From a checkpoint of a small contrastive image-text model.
Model: 4.99M parameters, encoder arch mobilenet_v2, encoder norm batchnorm, encoder activation hardswish, text encoder layers 8, text encoder norm rmsnorm.
Data: trained on photos with spoken descriptions (Open Images, Localized Narratives), 50862 training examples, 26.7 epochs.
Rows from block 6 of the image encoder, named by matrix and row number. Rows with one number belong to one channel. Each number is 200 + 20 x the weight over the matrix's rms, rounded and kept within 0 to 999. All counts start at 0.
# convs0: expand pointwise conv (encoder.blocks.6.convs.0.weight, 144x48x1x1), inputs 0-47
# convs1: depthwise 3x3 conv, stride 2 (encoder.blocks.6.convs.1.weight, 144x1x3x3, trained with AdamW), a 3x3 kernel
# convs2: project pointwise conv (encoder.blocks.6.convs.2.weight, 96x144x1x1, transposed), outputs 0-95
convs0.83,189,209,220,179,233,187,212,189,217,233,189,209,207,191,200,214,203,211,198,252,171,232,188,180,217,232,194,178,238,221,216,181,188,181,201,191,185,210,190,200,172,202,184,188,186,200,189,197
convs0.84,225,208,184,201,233,237,202,206,246,192,183,173,178,209,186,233,197,209,194,215,177,228,211,209,235,226,200,216,174,224,205,202,186,215,197,200,197,155,190,183,191,229,176,177,188,193,193,208
convs0.85,204,231,216,185,199,187,215,191,179,158,168,230,177,225,254,217,227,193,167,238,214,184,213,240,178,203,204,166,179,238,187,221,218,224,208,206,221,210,201,184,187,198,239,165,229,232,198,189
convs0.86,205,177,215,223,169,213,188,194,207,198,175,182,180,228,189,176,204,198,208,178,187,224,212,207,205,226,219,197,152,181,170,203,214,193,211,233,193,186,211,184,204,171,234,189,230,218,178,180
convs0.87,206,174,186,212,220,192,200,171,207,231,210,201,185,182,220,210,213,219,219,185,182,215,202,157,198,209,212,204,192,189,177,184,170,203,217,200,202,196,161,203,180,209,221,164,229,201,171,192
convs0.88,209,207,195,232,196,208,210,215,183,200,215,191,193,194,216,177,183,230,188,236,189,222,212,174,242,165,203,176,246,186,225,184,227,182,192,200,188,242,203,195,212,175,209,153,204,212,189,202
convs0.92,213,202,201,181,225,188,220,196,207,210,167,171,213,182,184,220,211,185,195,181,205,181,177,181,226,228,211,181,235,221,218,207,178,240,235,208,190,214,195,174,184,152,184,212,209,219,203,193
convs0.93,204,192,204,218,177,204,224,219,187,207,219,172,214,176,219,210,199,190,195,197,198,219,190,197,174,214,192,193,226,200,221,185,173,221,199,172,165,200,219,201,169,178,200,229,211,205,219,196
convs0.94,197,201,202,200,148,224,218,223,236,192,196,229,172,193,217,184,220,199,172,195,228,165,201,194,192,207,223,193,177,193,184,184,215,202,203,211,190,209,226,202,179,223,168,188,178,176,205,211
convs0.95,221,193,199,195,202,199,207,177,183,210,196,210,213,180,183,214,201,196,182,162,175,214,189,213,208,195,191,242,168,173,174,202,212,212,210,183,235,206,201,202,191,209,207,196,186,200,212,219
convs0.96,192,203,213,198,187,166,197,176,223,195,197,206,165,164,191,210,187,227,144,198,159,226,216,231,200,191,217,191,220,203,151,195,183,176,200,248,218,220,196,185,169,200,202,220,175,208,218,221
convs0.97,199,240,194,214,198,191,187,181,224,207,201,195,193,237,199,189,199,201,173,188,200,212,234,209,203,199,217,192,209,192,178,169,213,183,202,212,186,228,198,185,213,198,192,188,211,212,217,180
convs0.99,195,200,211,210,215,204,201,216,238,199,189,206,195,219,178,179,205,206,216,224,200,204,210,177,209,224,187,204,176,186,192,224,183,202,223,180,185,194,191,177,207,189,206,205,204,202,184,236
convs0.100,205,180,220,232,202,197,215,194,224,216,186,224,210,202,209,185,202,186,180,204,185,185,164,196,208,208,190,224,219,142,203,204,184,211,199,196,213,174,190,179,204,205,153,205,213,223,207,195
convs0.101,196,187,226,220,190,186,209,214,200,223,194,227,198,207,226,195,184,204,172,204,200,180,184,216,234,209,202,196,179,185,198,208,218,185,182,216,224,172,195,193,224,207,169,212,186,211,240,212
convs0.102,207,210,205,196,203,194,224,212,210,191,229,197,201,209,247,214,198,194,193,215,211,206,176,208,188,211,169,240,190,248,172,184,209,201,178,179,170,178,187,177,199,214,200,222,178,237,181,207
convs0.103,186,164,249,199,203,170,220,175,215,179,192,238,248,202,202,196,176,205,193,198,203,189,161,208,185,214,221,217,187,188,196,219,187,219,190,226,208,214,201,188,206,199,187,214,221,216,214,210
convs0.104,219,207,219,214,198,195,184,245,179,233,213,227,198,184,207,196,185,165,207,181,188,189,224,185,215,165,190,189,188,203,186,166,222,187,240,177,209,172,205,199,181,195,195,225,235,186,177,190
convs0.105,208,210,166,178,167,213,190,188,208,212,194,227,172,187,203,175,219,195,176,184,215,201,196,201,201,192,187,211,193,177,209,191,197,197,203,173,192,188,197,221,193,205,194,233,209,194,178,208
convs0.106,215,229,184,188,211,182,195,178,166,191,217,213,196,173,237,198,189,193,187,164,223,163,208,203,225,228,190,257,197,215,215,225,202,183,192,206,188,180,164,142,197,198,265,201,201,180,199,210
convs0.107,194,189,186,175,153,231,214,196,197,194,237,146,205,174,186,202,218,243,163,211,182,199,246,193,205,190,211,212,181,193,236,180,177,195,194,185,178,199,143,204,201,203,216,221,212,190,163,190
convs0.108,170,202,208,199,200,198,225,216,203,211,219,224,176,183,213,203,186,218,234,210,190,199,199,192,198,207,208,191,186,190,200,189,222,226,192,180,185,200,203,178,179,193,202,195,182,216,203,212
convs0.109,201,201,190,174,207,212,224,170,203,222,194,182,221,201,227,180,233,221,220,201,176,173,165,210,205,206,215,203,200,200,210,179,185,236,204,155,200,193,194,174,218,186,216,179,242,210,170,212
convs0.110,192,184,193,212,189,204,209,148,204,224,194,172,195,156,172,193,205,201,205,151,161,209,232,194,211,207,199,196,194,221,159,229,190,215,200,209,234,240,218,174,195,191,193,226,192,204,184,188
convs0.111,207,218,206,183,192,217,208,207,216,194,194,181,181,188,208,205,180,200,207,176,174,211,203,229,205,201,232,209,195,182,180,207,229,196,177,197,221,177,229,174,215,211,201,182,229,216,198,218
convs0.112,209,172,194,204,197,158,178,174,202,170,197,216,163,187,185,224,187,220,202,231,195,197,190,218,197,185,158,175,195,215,194,182,208,196,183,218,196,197,202,210,182,193,190,199,220,229,175,229
convs0.113,186,187,227,227,183,188,202,212,200,194,187,185,196,201,212,207,200,215,192,202,177,183,204,190,180,219,219,221,192,192,189,216,185,222,212,230,219,175,205,211,184,187,210,183,201,202,175,197
convs0.114,185,185,182,218,255,169,183,202,188,247,189,219,171,185,170,174,181,194,193,223,176,200,161,205,221,184,207,171,200,189,199,131,214,187,207,196,187,179,202,219,222,195,187,221,188,216,178,206
convs0.115,205,189,206,192,213,172,223,193,245,206,194,185,200,194,240,203,236,231,216,174,172,194,201,181,220,198,188,229,205,188,171,201,226,236,233,203,204,211,212,190,196,196,199,215,193,205,187,195
convs0.116,207,183,235,198,201,226,181,224,203,189,203,197,208,205,223,193,186,208,217,205,182,191,204,221,203,197,172,207,216,224,154,227,246,259,220,213,226,193,196,189,236,213,233,233,239,229,195,191
convs0.117,226,207,190,220,247,198,217,242,207,178,203,169,214,155,170,200,221,233,180,186,148,172,143,180,210,207,238,145,152,168,191,214,224,183,227,205,159,180,155,177,185,224,232,217,207,207,201,197
convs0.118,168,214,206,197,182,169,218,219,208,225,182,180,175,204,183,193,208,206,212,196,170,205,213,207,228,192,208,200,214,204,192,178,211,230,192,206,187,215,192,197,204,179,207,226,213,196,201,220
convs0.120,198,215,172,185,215,239,237,189,179,179,191,186,206,186,227,176,196,188,230,213,208,232,209,206,196,203,200,198,192,189,192,202,162,194,196,192,194,200,219,178,205,190,200,220,186,215,207,238
convs0.121,211,191,202,173,194,229,191,201,202,169,176,211,167,205,206,189,188,179,182,206,231,199,217,192,204,239,192,191,198,190,181,182,218,183,249,182,229,199,205,231,193,208,192,250,219,216,219,181
convs0.123,255,215,191,188,215,210,165,213,203,142,227,210,215,217,242,176,153,225,212,175,195,211,226,198,194,206,163,169,168,180,251,185,231,209,205,181,219,212,163,182,220,211,186,215,181,207,221,173
convs0.125,197,156,208,218,176,188,201,220,194,197,171,164,196,212,193,224,227,207,211,202,186,206,187,201,198,205,252,173,193,170,186,192,228,231,181,188,202,213,198,206,214,185,177,221,213,207,184,189
convs0.127,229,183,184,237,206,214,238,184,171,183,238,222,190,185,178,227,196,195,173,209,188,233,161,180,216,204,217,203,175,223,199,185,223,176,245,201,159,201,166,192,203,197,203,189,215,163,197,215
convs0.128,186,211,203,189,201,180,218,164,197,245,197,180,171,240,217,212,199,182,187,180,150,219,194,211,208,194,221,207,200,187,196,219,220,211,203,186,210,198,187,163,199,180,176,186,196,177,161,213
convs0.129,188,218,186,174,192,224,239,220,197,186,195,200,184,202,201,192,189,245,191,219,198,194,227,196,186,234,221,212,190,228,224,169,191,198,192,221,202,192,153,238,206,162,206,191,217,192,183,180
convs0.130,224,156,193,181,189,161,189,169,160,177,176,198,235,177,217,229,177,173,216,203,235,207,214,208,237,212,191,177,189,174,188,206,219,191,199,172,201,197,187,187,176,210,198,208,184,164,212,217
convs0.131,195,220,192,197,191,223,224,204,221,185,194,213,205,213,189,197,169,235,203,200,202,206,219,194,197,215,227,210,217,181,183,230,204,180,176,206,204,229,196,221,219,223,154,205,226,223,175,192
convs0.132,181,207,197,169,203,200,204,197,205,208,196,183,191,228,192,187,199,180,169,175,216,204,212,195,256,225,221,193,182,187,190,212,191,225,176,195,182,176,218,202,183,220,204,227,208,215,219,213
convs0.133,205,218,217,191,164,201,196,214,216,199,202,194,202,180,187,204,217,189,155,195,200,192,193,198,223,207,198,193,200,177,187,191,203,208,180,207,161,181,204,202,205,214,208,180,201,214,175,235
convs1.83,197,194,196,193,183,183,190,180,185
convs1.84,201,210,209,199,219,221,214,212,212
convs1.85,181,191,196,171,193,189,162,209,186
convs1.86,191,158,166,191,207,204,218,225,221
convs1.87,196,201,224,216,216,221,210,235,210
convs1.88,196,201,168,192,191,160,228,208,167
convs1.92,197,211,212,215,222,227,208,228,205
convs1.93,180,178,211,196,175,177,196,176,174
convs1.94,195,218,218,206,232,226,219,225,216
convs1.95,194,188,194,185,156,171,189,159,184
convs1.96,213,207,201,212,229,223,210,234,224
convs1.97,203,179,203,200,189,172,193,195,168
convs1.99,202,184,175,198,154,180,199,201,181
convs1.100,189,189,182,185,168,171,187,172,178
convs1.101,186,184,170,188,153,179,173,197,206
convs1.102,196,186,189,202,165,166,185,176,181
convs1.103,202,206,220,219,239,229,217,237,218
convs1.104,195,180,187,187,172,175,186,177,178
convs1.105,194,180,190,179,183,174,189,180,178
convs1.106,218,225,216,213,228,218,199,208,212
convs1.107,194,186,184,216,206,161,219,223,195
convs1.108,203,188,199,202,164,172,192,190,169
convs1.109,195,199,222,215,230,215,217,220,215
convs1.110,176,179,158,208,210,198,203,208,216
convs1.111,197,195,198,170,162,165,196,161,173
convs1.112,205,197,187,162,168,177,201,168,163
convs1.113,189,198,195,197,172,173,182,173,197
convs1.114,196,208,209,168,195,166,202,213,222
convs1.115,204,218,179,198,247,206,184,230,205
convs1.116,219,228,208,237,233,200,198,215,219
convs1.117,197,210,209,207,220,226,213,231,224
convs1.118,212,216,183,203,212,234,208,234,238
convs1.120,185,181,168,206,174,158,210,207,212
convs1.121,183,184,188,181,162,186,173,166,174
convs1.123,201,217,165,215,212,164,217,195,202
convs1.125,207,221,225,185,230,218,213,236,232
convs1.127,190,179,182,172,163,168,180,175,190
convs1.128,186,193,188,185,194,163,207,194,221
convs1.129,215,212,221,225,229,217,184,217,214
convs1.130,216,198,201,207,218,231,198,231,205
convs1.131,195,187,187,187,168,179,192,181,187
convs1.132,200,215,219,201,231,222,215,210,208
convs1.133,202,201,183,199,174,160,176,155,194
convs2.83,167,203,195,213,177,204,230,240,222,224,193,144,188,219,184,187,182,217,207,193,209,178,223,176,170,201,210,190,196,207,189,197,214,209,185,183,207,233,239,176,178,212,203,219,193,216,205,200,166,222,211,183,200,204,228,181,185,182,192,206,198,210,203,225,219,225,176,171,224,234,174,175,183,227,153,187,187,251,190,238,213,175,184,176,174,239,224,195,231,236,172,223,201,223,220,166
convs2.84,194,229,221,211,186,206,191,187,189,201,152,232,226,184,173,179,195,218,210,205,201,190,195,204,202,218,199,186,136,200,177,197,241,221,206,224,221,224,175,201,186,160,215,241,203,203,177,187,215,214,206,193,183,178,174,216,202,209,154,191,189,210,205,192,173,251,195,168,200,216,219,207,148,204,228,214,210,193,211,179,171,209,153,200,213,196,220,236,199,218,219,228,194,217,174,216
convs2.85,183,188,218,226,202,211,206,229,229,230,193,222,201,200,173,177,185,225,169,212,216,235,211,193,187,166,171,216,193,211,224,180,209,199,218,203,210,179,218,210,177,199,189,216,236,176,181,224,202,181,214,194,199,197,196,175,191,216,204,178,221,224,190,191,228,212,194,204,220,177,197,218,226,226,193,227,195,231,191,205,257,243,181,224,217,218,185,208,216,215,203,209,218,143,186,199
convs2.86,190,169,214,181,182,158,230,140,200,182,191,199,208,193,193,156,238,216,206,192,232,193,196,184,237,195,234,202,193,254,212,233,194,234,181,194,203,181,197,203,226,194,182,190,192,192,189,201,187,242,217,222,167,183,187,260,191,158,182,225,200,204,183,221,241,213,198,198,206,202,228,208,206,208,203,200,223,178,177,224,202,221,193,146,192,234,232,224,175,170,226,180,206,210,188,200
convs2.87,246,188,200,206,215,209,204,180,232,241,191,199,212,213,212,217,199,182,205,212,188,186,218,171,212,188,240,210,208,214,189,179,225,201,202,205,220,194,204,201,233,198,205,204,224,218,179,183,205,223,219,240,206,169,179,209,200,190,181,190,179,192,212,236,168,197,222,163,160,177,185,200,235,173,198,193,205,202,212,173,220,177,227,218,205,230,185,192,171,203,200,188,214,174,207,208
convs2.88,192,208,177,221,188,208,161,181,199,184,218,196,204,185,187,217,178,190,204,215,200,188,191,164,215,216,192,166,172,259,204,178,208,184,197,210,128,193,162,184,213,247,211,218,149,189,190,200,183,176,156,207,194,168,188,232,216,246,164,236,184,207,185,189,207,243,215,184,184,175,213,218,204,161,196,221,211,196,199,207,180,228,214,193,176,188,155,175,224,193,215,225,151,181,205,192
convs2.92,221,234,207,228,195,217,202,211,207,229,217,163,241,208,181,212,192,187,184,152,233,224,199,200,213,204,234,181,226,189,171,219,237,170,183,224,225,214,201,216,202,218,214,194,196,215,225,187,184,215,203,208,207,193,180,209,209,245,229,187,228,197,205,248,163,198,188,189,202,211,190,220,211,175,188,215,222,180,151,159,236,228,232,174,237,194,190,200,195,195,192,225,187,196,202,204
convs2.93,177,194,219,209,169,194,192,210,171,228,188,202,179,207,192,190,164,224,240,169,214,208,224,189,219,202,173,227,199,201,184,157,214,191,206,206,192,185,181,211,196,185,179,167,170,236,234,200,163,182,242,204,177,203,172,238,207,226,180,205,221,219,213,188,211,233,220,202,179,155,224,184,202,173,173,236,204,208,229,230,211,166,169,231,186,191,200,189,204,209,206,199,180,182,191,193
convs2.94,195,241,204,199,244,210,239,200,218,227,176,157,183,212,210,204,232,225,185,201,198,200,227,199,203,183,206,206,199,233,170,206,183,220,236,192,206,225,200,174,172,224,199,198,208,206,196,179,178,201,177,209,196,181,226,208,202,206,197,193,193,197,210,193,163,205,198,168,162,203,194,218,205,200,174,202,202,206,214,188,197,186,191,202,194,174,206,221,185,215,214,217,182,189,171,218
convs2.95,219,173,154,178,217,197,217,204,201,200,191,218,190,185,228,240,194,202,190,159,180,199,215,220,221,198,190,171,180,201,218,235,234,182,206,204,193,200,199,185,195,222,191,201,226,260,199,208,202,191,215,204,212,204,221,203,185,186,171,197,213,217,217,183,207,159,206,212,217,216,214,207,206,168,198,172,202,216,210,178,230,212,188,216,192,191,175,202,195,215,223,184,218,201,208,185
convs2.96,154,195,202,175,198,191,209,199,205,196,162,201,213,199,221,196,205,193,217,190,198,175,207,186,203,218,207,214,180,206,169,178,175,190,183,222,185,192,187,228,194,204,219,189,216,210,221,207,227,189,202,184,205,185,212,177,177,216,188,204,175,171,220,202,187,223,194,201,193,184,202,192,218,169,184,216,183,216,200,240,202,164,184,189,225,200,215,200,205,200,169,174,170,172,205,196
convs2.97,214,217,204,201,204,173,198,161,200,168,214,215,227,224,189,177,174,203,189,195,251,231,172,164,177,202,211,180,185,179,194,207,219,206,177,197,202,197,201,204,199,247,212,214,209,180,231,182,213,201,181,185,197,201,208,180,231,194,168,210,219,179,208,158,197,203,177,224,168,188,187,189,215,194,197,200,220,224,224,191,196,194,196,206,217,208,162,195,216,232,221,221,192,194,204,180
convs2.99,228,179,165,178,194,166,191,221,195,208,215,158,189,207,182,213,185,197,237,237,202,198,177,219,219,222,163,224,211,196,196,181,151,161,209,173,234,220,197,209,181,197,205,199,225,190,179,201,209,182,201,226,176,200,208,175,178,194,195,215,197,187,191,169,198,212,179,182,183,201,196,179,217,162,179,194,205,184,185,235,204,177,216,210,181,218,215,162,203,238,181,194,191,182,166,210
convs2.100,174,194,182,234,187,200,208,199,196,134,176,218,190,209,223,221,174,185,211,207,172,214,220,204,186,188,209,199,202,192,237,215,224,177,231,168,193,206,193,247,170,179,192,225,179,244,197,163,198,215,190,200,251,178,217,180,197,221,195,169,180,209,236,226,182,197,166,220,228,159,165,202,169,177,175,209,231,210,202,199,219,203,231,204,248,213,250,216,148,183,214,176,210,185,190,194
convs2.101,191,189,185,210,197,177,209,190,212,195,206,270,210,207,192,248,161,159,172,189,220,207,215,209,185,194,207,213,174,216,210,253,198,181,171,148,223,216,190,225,179,193,169,220,168,178,185,216,200,177,195,227,197,178,198,233,214,175,174,176,176,180,135,184,202,158,195,181,216,179,197,210,242,217,201,228,213,178,185,168,211,184,207,163,190,212,222,177,192,173,206,203,202,185,224,201
convs2.102,215,197,196,222,198,183,209,204,231,203,180,209,210,200,190,194,157,213,209,176,173,166,180,211,221,182,204,183,211,182,188,195,221,233,183,176,215,213,178,205,207,189,196,181,211,210,217,198,189,210,196,207,207,228,173,180,188,231,182,201,200,215,230,187,184,189,195,213,191,188,181,167,218,201,210,182,200,216,229,157,226,194,173,185,193,225,202,171,192,172,192,181,216,199,201,198
convs2.103,209,217,210,192,211,197,189,209,228,220,181,197,180,183,223,205,183,228,187,196,230,180,226,196,162,161,196,245,212,212,185,235,200,188,218,204,209,193,207,181,198,196,227,216,212,195,239,217,194,156,182,159,207,211,189,190,166,195,212,215,216,188,223,210,173,220,201,209,222,208,213,200,203,211,185,193,219,212,214,250,227,180,197,200,205,171,176,172,221,187,205,210,180,183,218,213
convs2.104,181,211,218,138,218,205,179,182,204,184,174,179,202,185,238,186,207,167,178,211,220,207,191,189,219,251,152,221,210,176,221,184,189,218,241,186,224,199,196,211,226,217,211,217,213,187,181,221,176,180,177,176,178,179,189,197,196,225,164,227,218,191,194,196,177,216,225,208,190,178,226,212,204,189,199,174,205,203,202,220,190,193,209,190,232,227,210,214,209,185,202,200,190,229,210,194
convs2.105,157,203,215,177,208,195,169,182,194,209,210,185,161,216,153,187,192,173,207,201,223,215,197,207,184,191,195,221,178,164,183,209,213,204,195,246,169,215,223,198,195,173,187,216,206,225,190,200,229,189,180,181,211,181,171,201,187,224,198,177,160,227,216,195,224,228,187,235,201,184,179,198,213,191,211,198,198,218,206,210,188,186,182,228,181,214,216,230,205,205,191,174,212,172,212,218
convs2.106,216,165,216,262,187,198,168,211,240,176,178,201,236,209,180,191,256,234,169,202,187,192,247,200,225,233,199,202,176,198,214,220,199,172,208,235,194,172,209,189,223,166,204,190,179,203,190,185,171,227,171,177,217,162,225,171,186,221,191,220,174,204,210,238,179,192,186,210,200,197,200,162,224,177,217,233,239,167,204,220,182,198,182,215,214,229,210,183,192,208,215,228,208,214,197,215
convs2.107,206,170,213,182,201,206,175,174,199,187,200,204,186,208,204,216,191,155,158,180,209,196,206,217,190,199,194,198,182,216,205,218,227,187,184,216,180,228,197,155,182,210,217,203,191,226,210,182,166,195,175,193,157,195,181,207,204,212,227,185,186,193,184,152,182,193,177,183,188,235,205,196,187,213,233,222,179,212,205,175,188,228,186,184,207,197,201,188,215,183,201,224,216,179,214,194
convs2.108,192,177,258,245,206,163,189,223,184,167,210,187,191,178,181,183,192,176,194,185,210,233,230,181,244,228,201,186,176,216,190,180,198,173,227,162,224,193,180,190,187,197,175,205,170,230,186,182,200,184,185,199,200,227,195,228,172,234,202,173,187,189,201,194,208,220,153,186,160,161,180,200,184,189,231,209,186,206,227,206,207,190,203,202,191,209,190,178,212,187,197,197,161,193,214,183
convs2.109,200,226,221,231,229,189,195,195,197,240,190,183,222,200,191,192,196,198,208,153,230,224,200,209,201,190,189,178,185,219,191,201,175,179,200,207,241,236,203,172,213,211,195,224,214,172,183,202,207,210,212,195,215,183,201,154,228,207,193,200,208,207,202,217,198,163,188,195,178,188,191,187,155,186,185,202,176,194,207,175,219,190,215,240,198,206,220,223,199,205,176,228,189,192,204,214
convs2.110,230,179,186,196,193,197,169,184,237,196,218,184,198,163,206,149,181,168,196,233,204,202,192,204,187,218,213,194,241,175,212,223,188,239,204,197,202,237,223,219,164,203,168,214,166,208,191,213,174,170,212,190,201,181,185,163,208,182,204,206,211,211,189,206,245,207,235,196,228,187,190,234,208,156,165,231,174,197,175,175,186,186,222,203,180,169,209,243,211,206,197,173,202,182,206,186
convs2.111,249,189,211,248,185,173,193,213,192,192,189,220,204,178,204,182,213,186,193,224,216,198,186,178,187,215,225,189,187,203,210,233,218,187,230,163,153,170,199,204,219,187,180,187,223,201,224,215,206,203,199,193,225,219,186,210,173,176,210,206,196,208,182,219,203,207,213,186,218,177,218,177,197,202,223,175,201,227,199,171,226,186,218,185,215,184,180,168,206,227,191,203,226,201,180,193
convs2.112,208,218,204,254,248,214,212,201,194,224,172,184,179,179,198,174,185,216,200,188,185,187,200,206,209,168,196,226,191,204,212,181,202,189,181,207,192,174,179,211,224,189,176,223,172,187,182,197,161,220,193,204,185,209,187,227,195,212,178,212,239,198,211,183,178,189,207,179,200,181,173,200,180,208,156,184,222,164,226,212,199,207,182,210,198,214,201,225,145,181,197,223,216,196,197,219
convs2.113,214,184,189,234,200,208,192,248,186,223,193,211,194,203,184,191,214,170,229,192,195,198,191,224,200,233,148,198,177,206,232,179,207,184,199,194,214,217,198,206,172,217,207,198,211,170,201,205,196,197,232,197,188,197,220,192,193,192,211,186,202,189,190,217,203,168,212,231,196,167,172,188,180,205,182,208,209,204,214,217,194,197,193,170,220,206,251,196,169,186,212,224,164,230,163,209
convs2.114,214,207,154,203,171,204,172,184,212,180,227,182,222,197,205,159,204,229,207,201,162,181,188,212,181,228,182,222,186,213,202,196,177,234,216,176,200,222,202,205,191,202,221,208,206,207,206,227,265,203,192,221,194,248,214,179,191,201,212,203,184,209,204,203,193,185,202,197,212,181,206,191,207,208,215,182,205,175,230,178,229,186,159,202,202,153,204,167,208,207,223,177,172,209,235,198
convs2.115,165,209,228,195,187,231,223,205,202,213,218,189,203,209,210,202,203,216,174,200,214,193,229,186,193,197,226,185,224,200,203,193,238,211,232,197,235,189,202,184,218,197,202,197,244,176,210,184,208,209,207,188,188,214,202,195,232,207,200,213,218,195,209,213,216,181,196,213,211,174,192,185,207,208,181,182,215,238,176,171,183,236,189,184,192,216,192,233,193,193,213,194,188,188,202,234
convs2.116,175,236,218,162,169,210,196,231,139,191,184,233,196,220,221,173,228,200,177,191,178,196,213,192,211,172,232,213,219,191,229,203,195,157,204,171,200,235,178,215,190,184,220,170,188,225,235,189,222,177,182,167,185,214,183,224,172,199,212,206,205,190,238,215,191,204,211,161,188,199,181,206,196,173,214,166,173,208,175,195,184,208,201,239,247,187,178,186,178,160,222,211,171,190,208,213
convs2.117,180,224,199,216,187,229,255,219,205,231,204,213,198,172,181,214,226,193,211,205,181,209,204,236,210,183,207,183,217,202,175,212,182,207,159,211,215,194,182,191,166,194,203,197,199,211,195,218,200,192,202,196,234,234,213,217,186,187,170,224,203,222,213,173,187,221,221,190,190,191,178,203,166,194,204,166,230,207,155,247,198,218,227,213,194,217,175,208,161,195,175,230,205,219,239,228
convs2.118,187,229,173,174,199,214,233,229,156,219,170,207,195,224,239,185,210,203,221,193,193,195,204,193,170,186,177,201,200,212,205,211,189,210,188,219,205,208,227,197,223,207,211,194,193,184,199,188,205,194,226,216,193,199,178,138,183,204,248,216,188,202,214,211,204,194,220,188,211,230,188,212,183,150,206,182,196,257,176,175,203,201,189,214,181,196,216,237,187,187,200,191,208,158,218,185
convs2.120,202,178,193,169,218,186,193,155,239,214,204,198,195,215,187,163,238,228,229,208,197,197,180,206,202,198,220,196,208,216,202,171,199,164,226,191,205,191,180,174,216,155,192,226,178,221,221,190,196,189,211,196,187,231,202,180,174,223,208,208,193,198,238,226,190,193,188,156,183,180,194,189,140,191,187,204,159,144,195,196,217,183,202,199,187,183,189,159,234,214,198,195,191,173,204,217
convs2.121,226,190,195,181,229,226,180,228,243,218,203,176,199,179,217,208,204,185,221,215,202,237,167,190,158,188,189,216,206,158,221,179,188,220,181,207,203,193,187,179,176,206,233,226,193,186,201,200,212,201,188,199,207,158,189,162,217,213,168,199,196,210,188,193,198,215,166,220,197,186,185,198,176,174,205,200,192,211,197,186,223,152,211,234,237,211,200,214,225,220,187,245,219,187,242,220
convs2.123,173,211,234,236,190,221,251,196,166,229,176,213,193,212,211,180,184,189,196,209,194,211,184,218,181,206,170,193,221,191,237,214,197,189,212,189,178,183,206,201,209,169,196,202,214,206,176,150,194,154,202,251,200,204,195,178,171,207,196,218,204,217,151,234,184,193,172,194,194,250,178,174,185,201,179,214,181,220,191,229,185,222,213,138,241,227,199,233,198,181,188,190,213,179,185,210
convs2.125,200,230,182,195,198,229,193,221,186,207,183,221,194,185,224,213,183,218,230,218,209,194,173,211,209,170,170,192,175,232,228,165,202,152,196,200,218,204,240,222,182,195,208,217,189,201,208,197,181,179,186,209,187,202,207,201,183,206,178,219,189,190,202,206,189,229,225,175,168,219,148,237,195,169,211,208,210,219,205,175,181,192,214,209,187,214,183,191,209,183,217,185,214,197,237,178
convs2.127,191,205,193,209,166,191,213,207,245,173,185,156,192,189,170,221,191,230,161,196,196,191,164,251,206,198,198,192,205,216,194,188,178,175,200,192,204,204,152,179,201,223,198,207,241,215,190,204,178,197,176,221,182,181,204,197,235,212,216,211,203,184,204,179,212,209,187,233,200,185,198,211,201,213,146,204,183,204,246,226,213,215,169,204,198,199,191,211,234,214,234,190,224,157,186,190
convs2.128,248,183,191,188,196,171,208,197,211,194,181,220,226,194,173,204,211,212,190,218,174,201,194,139,218,198,186,231,196,125,209,206,164,170,212,178,155,222,211,198,198,190,210,203,172,196,164,152,240,196,179,193,181,198,211,238,182,185,207,199,200,205,219,197,193,208,198,202,204,231,183,217,235,221,218,176,145,193,167,168,171,197,188,183,177,171,236,190,179,253,191,215,235,207,185,195
convs2.129,208,214,190,195,234,178,198,177,200,161,181,225,191,166,210,229,210,192,171,182,214,181,222,208,143,227,197,224,186,211,194,203,208,206,203,175,195,206,207,165,200,161,240,218,190,220,185,182,204,172,193,187,224,222,186,203,171,209,231,187,191,179,203,188,213,167,190,203,197,232,223,211,194,184,210,182,228,186,208,186,191,206,194,216,195,196,194,182,208,208,255,200,203,198,189,234
convs2.130,196,219,199,226,177,213,190,242,232,188,228,216,210,234,235,177,197,223,225,216,215,197,184,194,188,184,205,191,214,183,221,190,153,177,262,191,210,189,219,212,223,189,188,178,191,209,189,184,190,221,201,209,214,199,181,188,200,214,198,185,187,212,167,201,181,238,203,210,213,221,213,220,207,193,203,194,208,213,185,200,167,174,156,204,205,223,207,214,199,197,210,201,205,195,195,202
convs2.131,201,191,221,212,181,179,203,207,233,223,221,233,151,243,181,204,203,185,180,216,253,202,177,190,184,239,230,202,197,213,184,189,150,179,206,194,203,207,194,218,154,205,214,186,167,190,200,222,224,188,191,224,170,184,230,196,209,215,170,201,177,174,198,205,191,176,192,208,142,191,226,174,197,202,202,177,221,221,179,170,199,209,209,222,234,219,196,207,159,247,229,180,238,220,203,181
convs2.132,215,227,193,187,216,221,191,218,228,164,188,219,212,241,224,203,229,218,200,178,189,196,183,199,211,184,191,201,219,225,192,215,214,175,208,220,232,189,219,170,199,216,217,210,222,219,218,208,184,194,197,187,241,170,196,173,211,227,223,239,180,201,199,219,217,209,165,194,188,210,184,174,191,209,178,206,240,180,189,183,147,227,201,217,197,193,241,204,181,192,209,201,191,212,183,206
convs2.133,195,202,186,225,178,195,169,241,235,203,197,203,205,189,193,199,190,203,181,197,216,190,184,202,169,215,247,230,199,212,200,207,209,185,217,204,174,207,224,220,227,197,184,227,200,195,205,181,185,193,217,193,201,172,187,238,232,155,207,193,190,237,194,204,184,219,222,193,203,198,156,156,190,198,207,193,207,207,191,202,204,211,192,218,231,204,187,181,186,220,210,196,205,194,225,215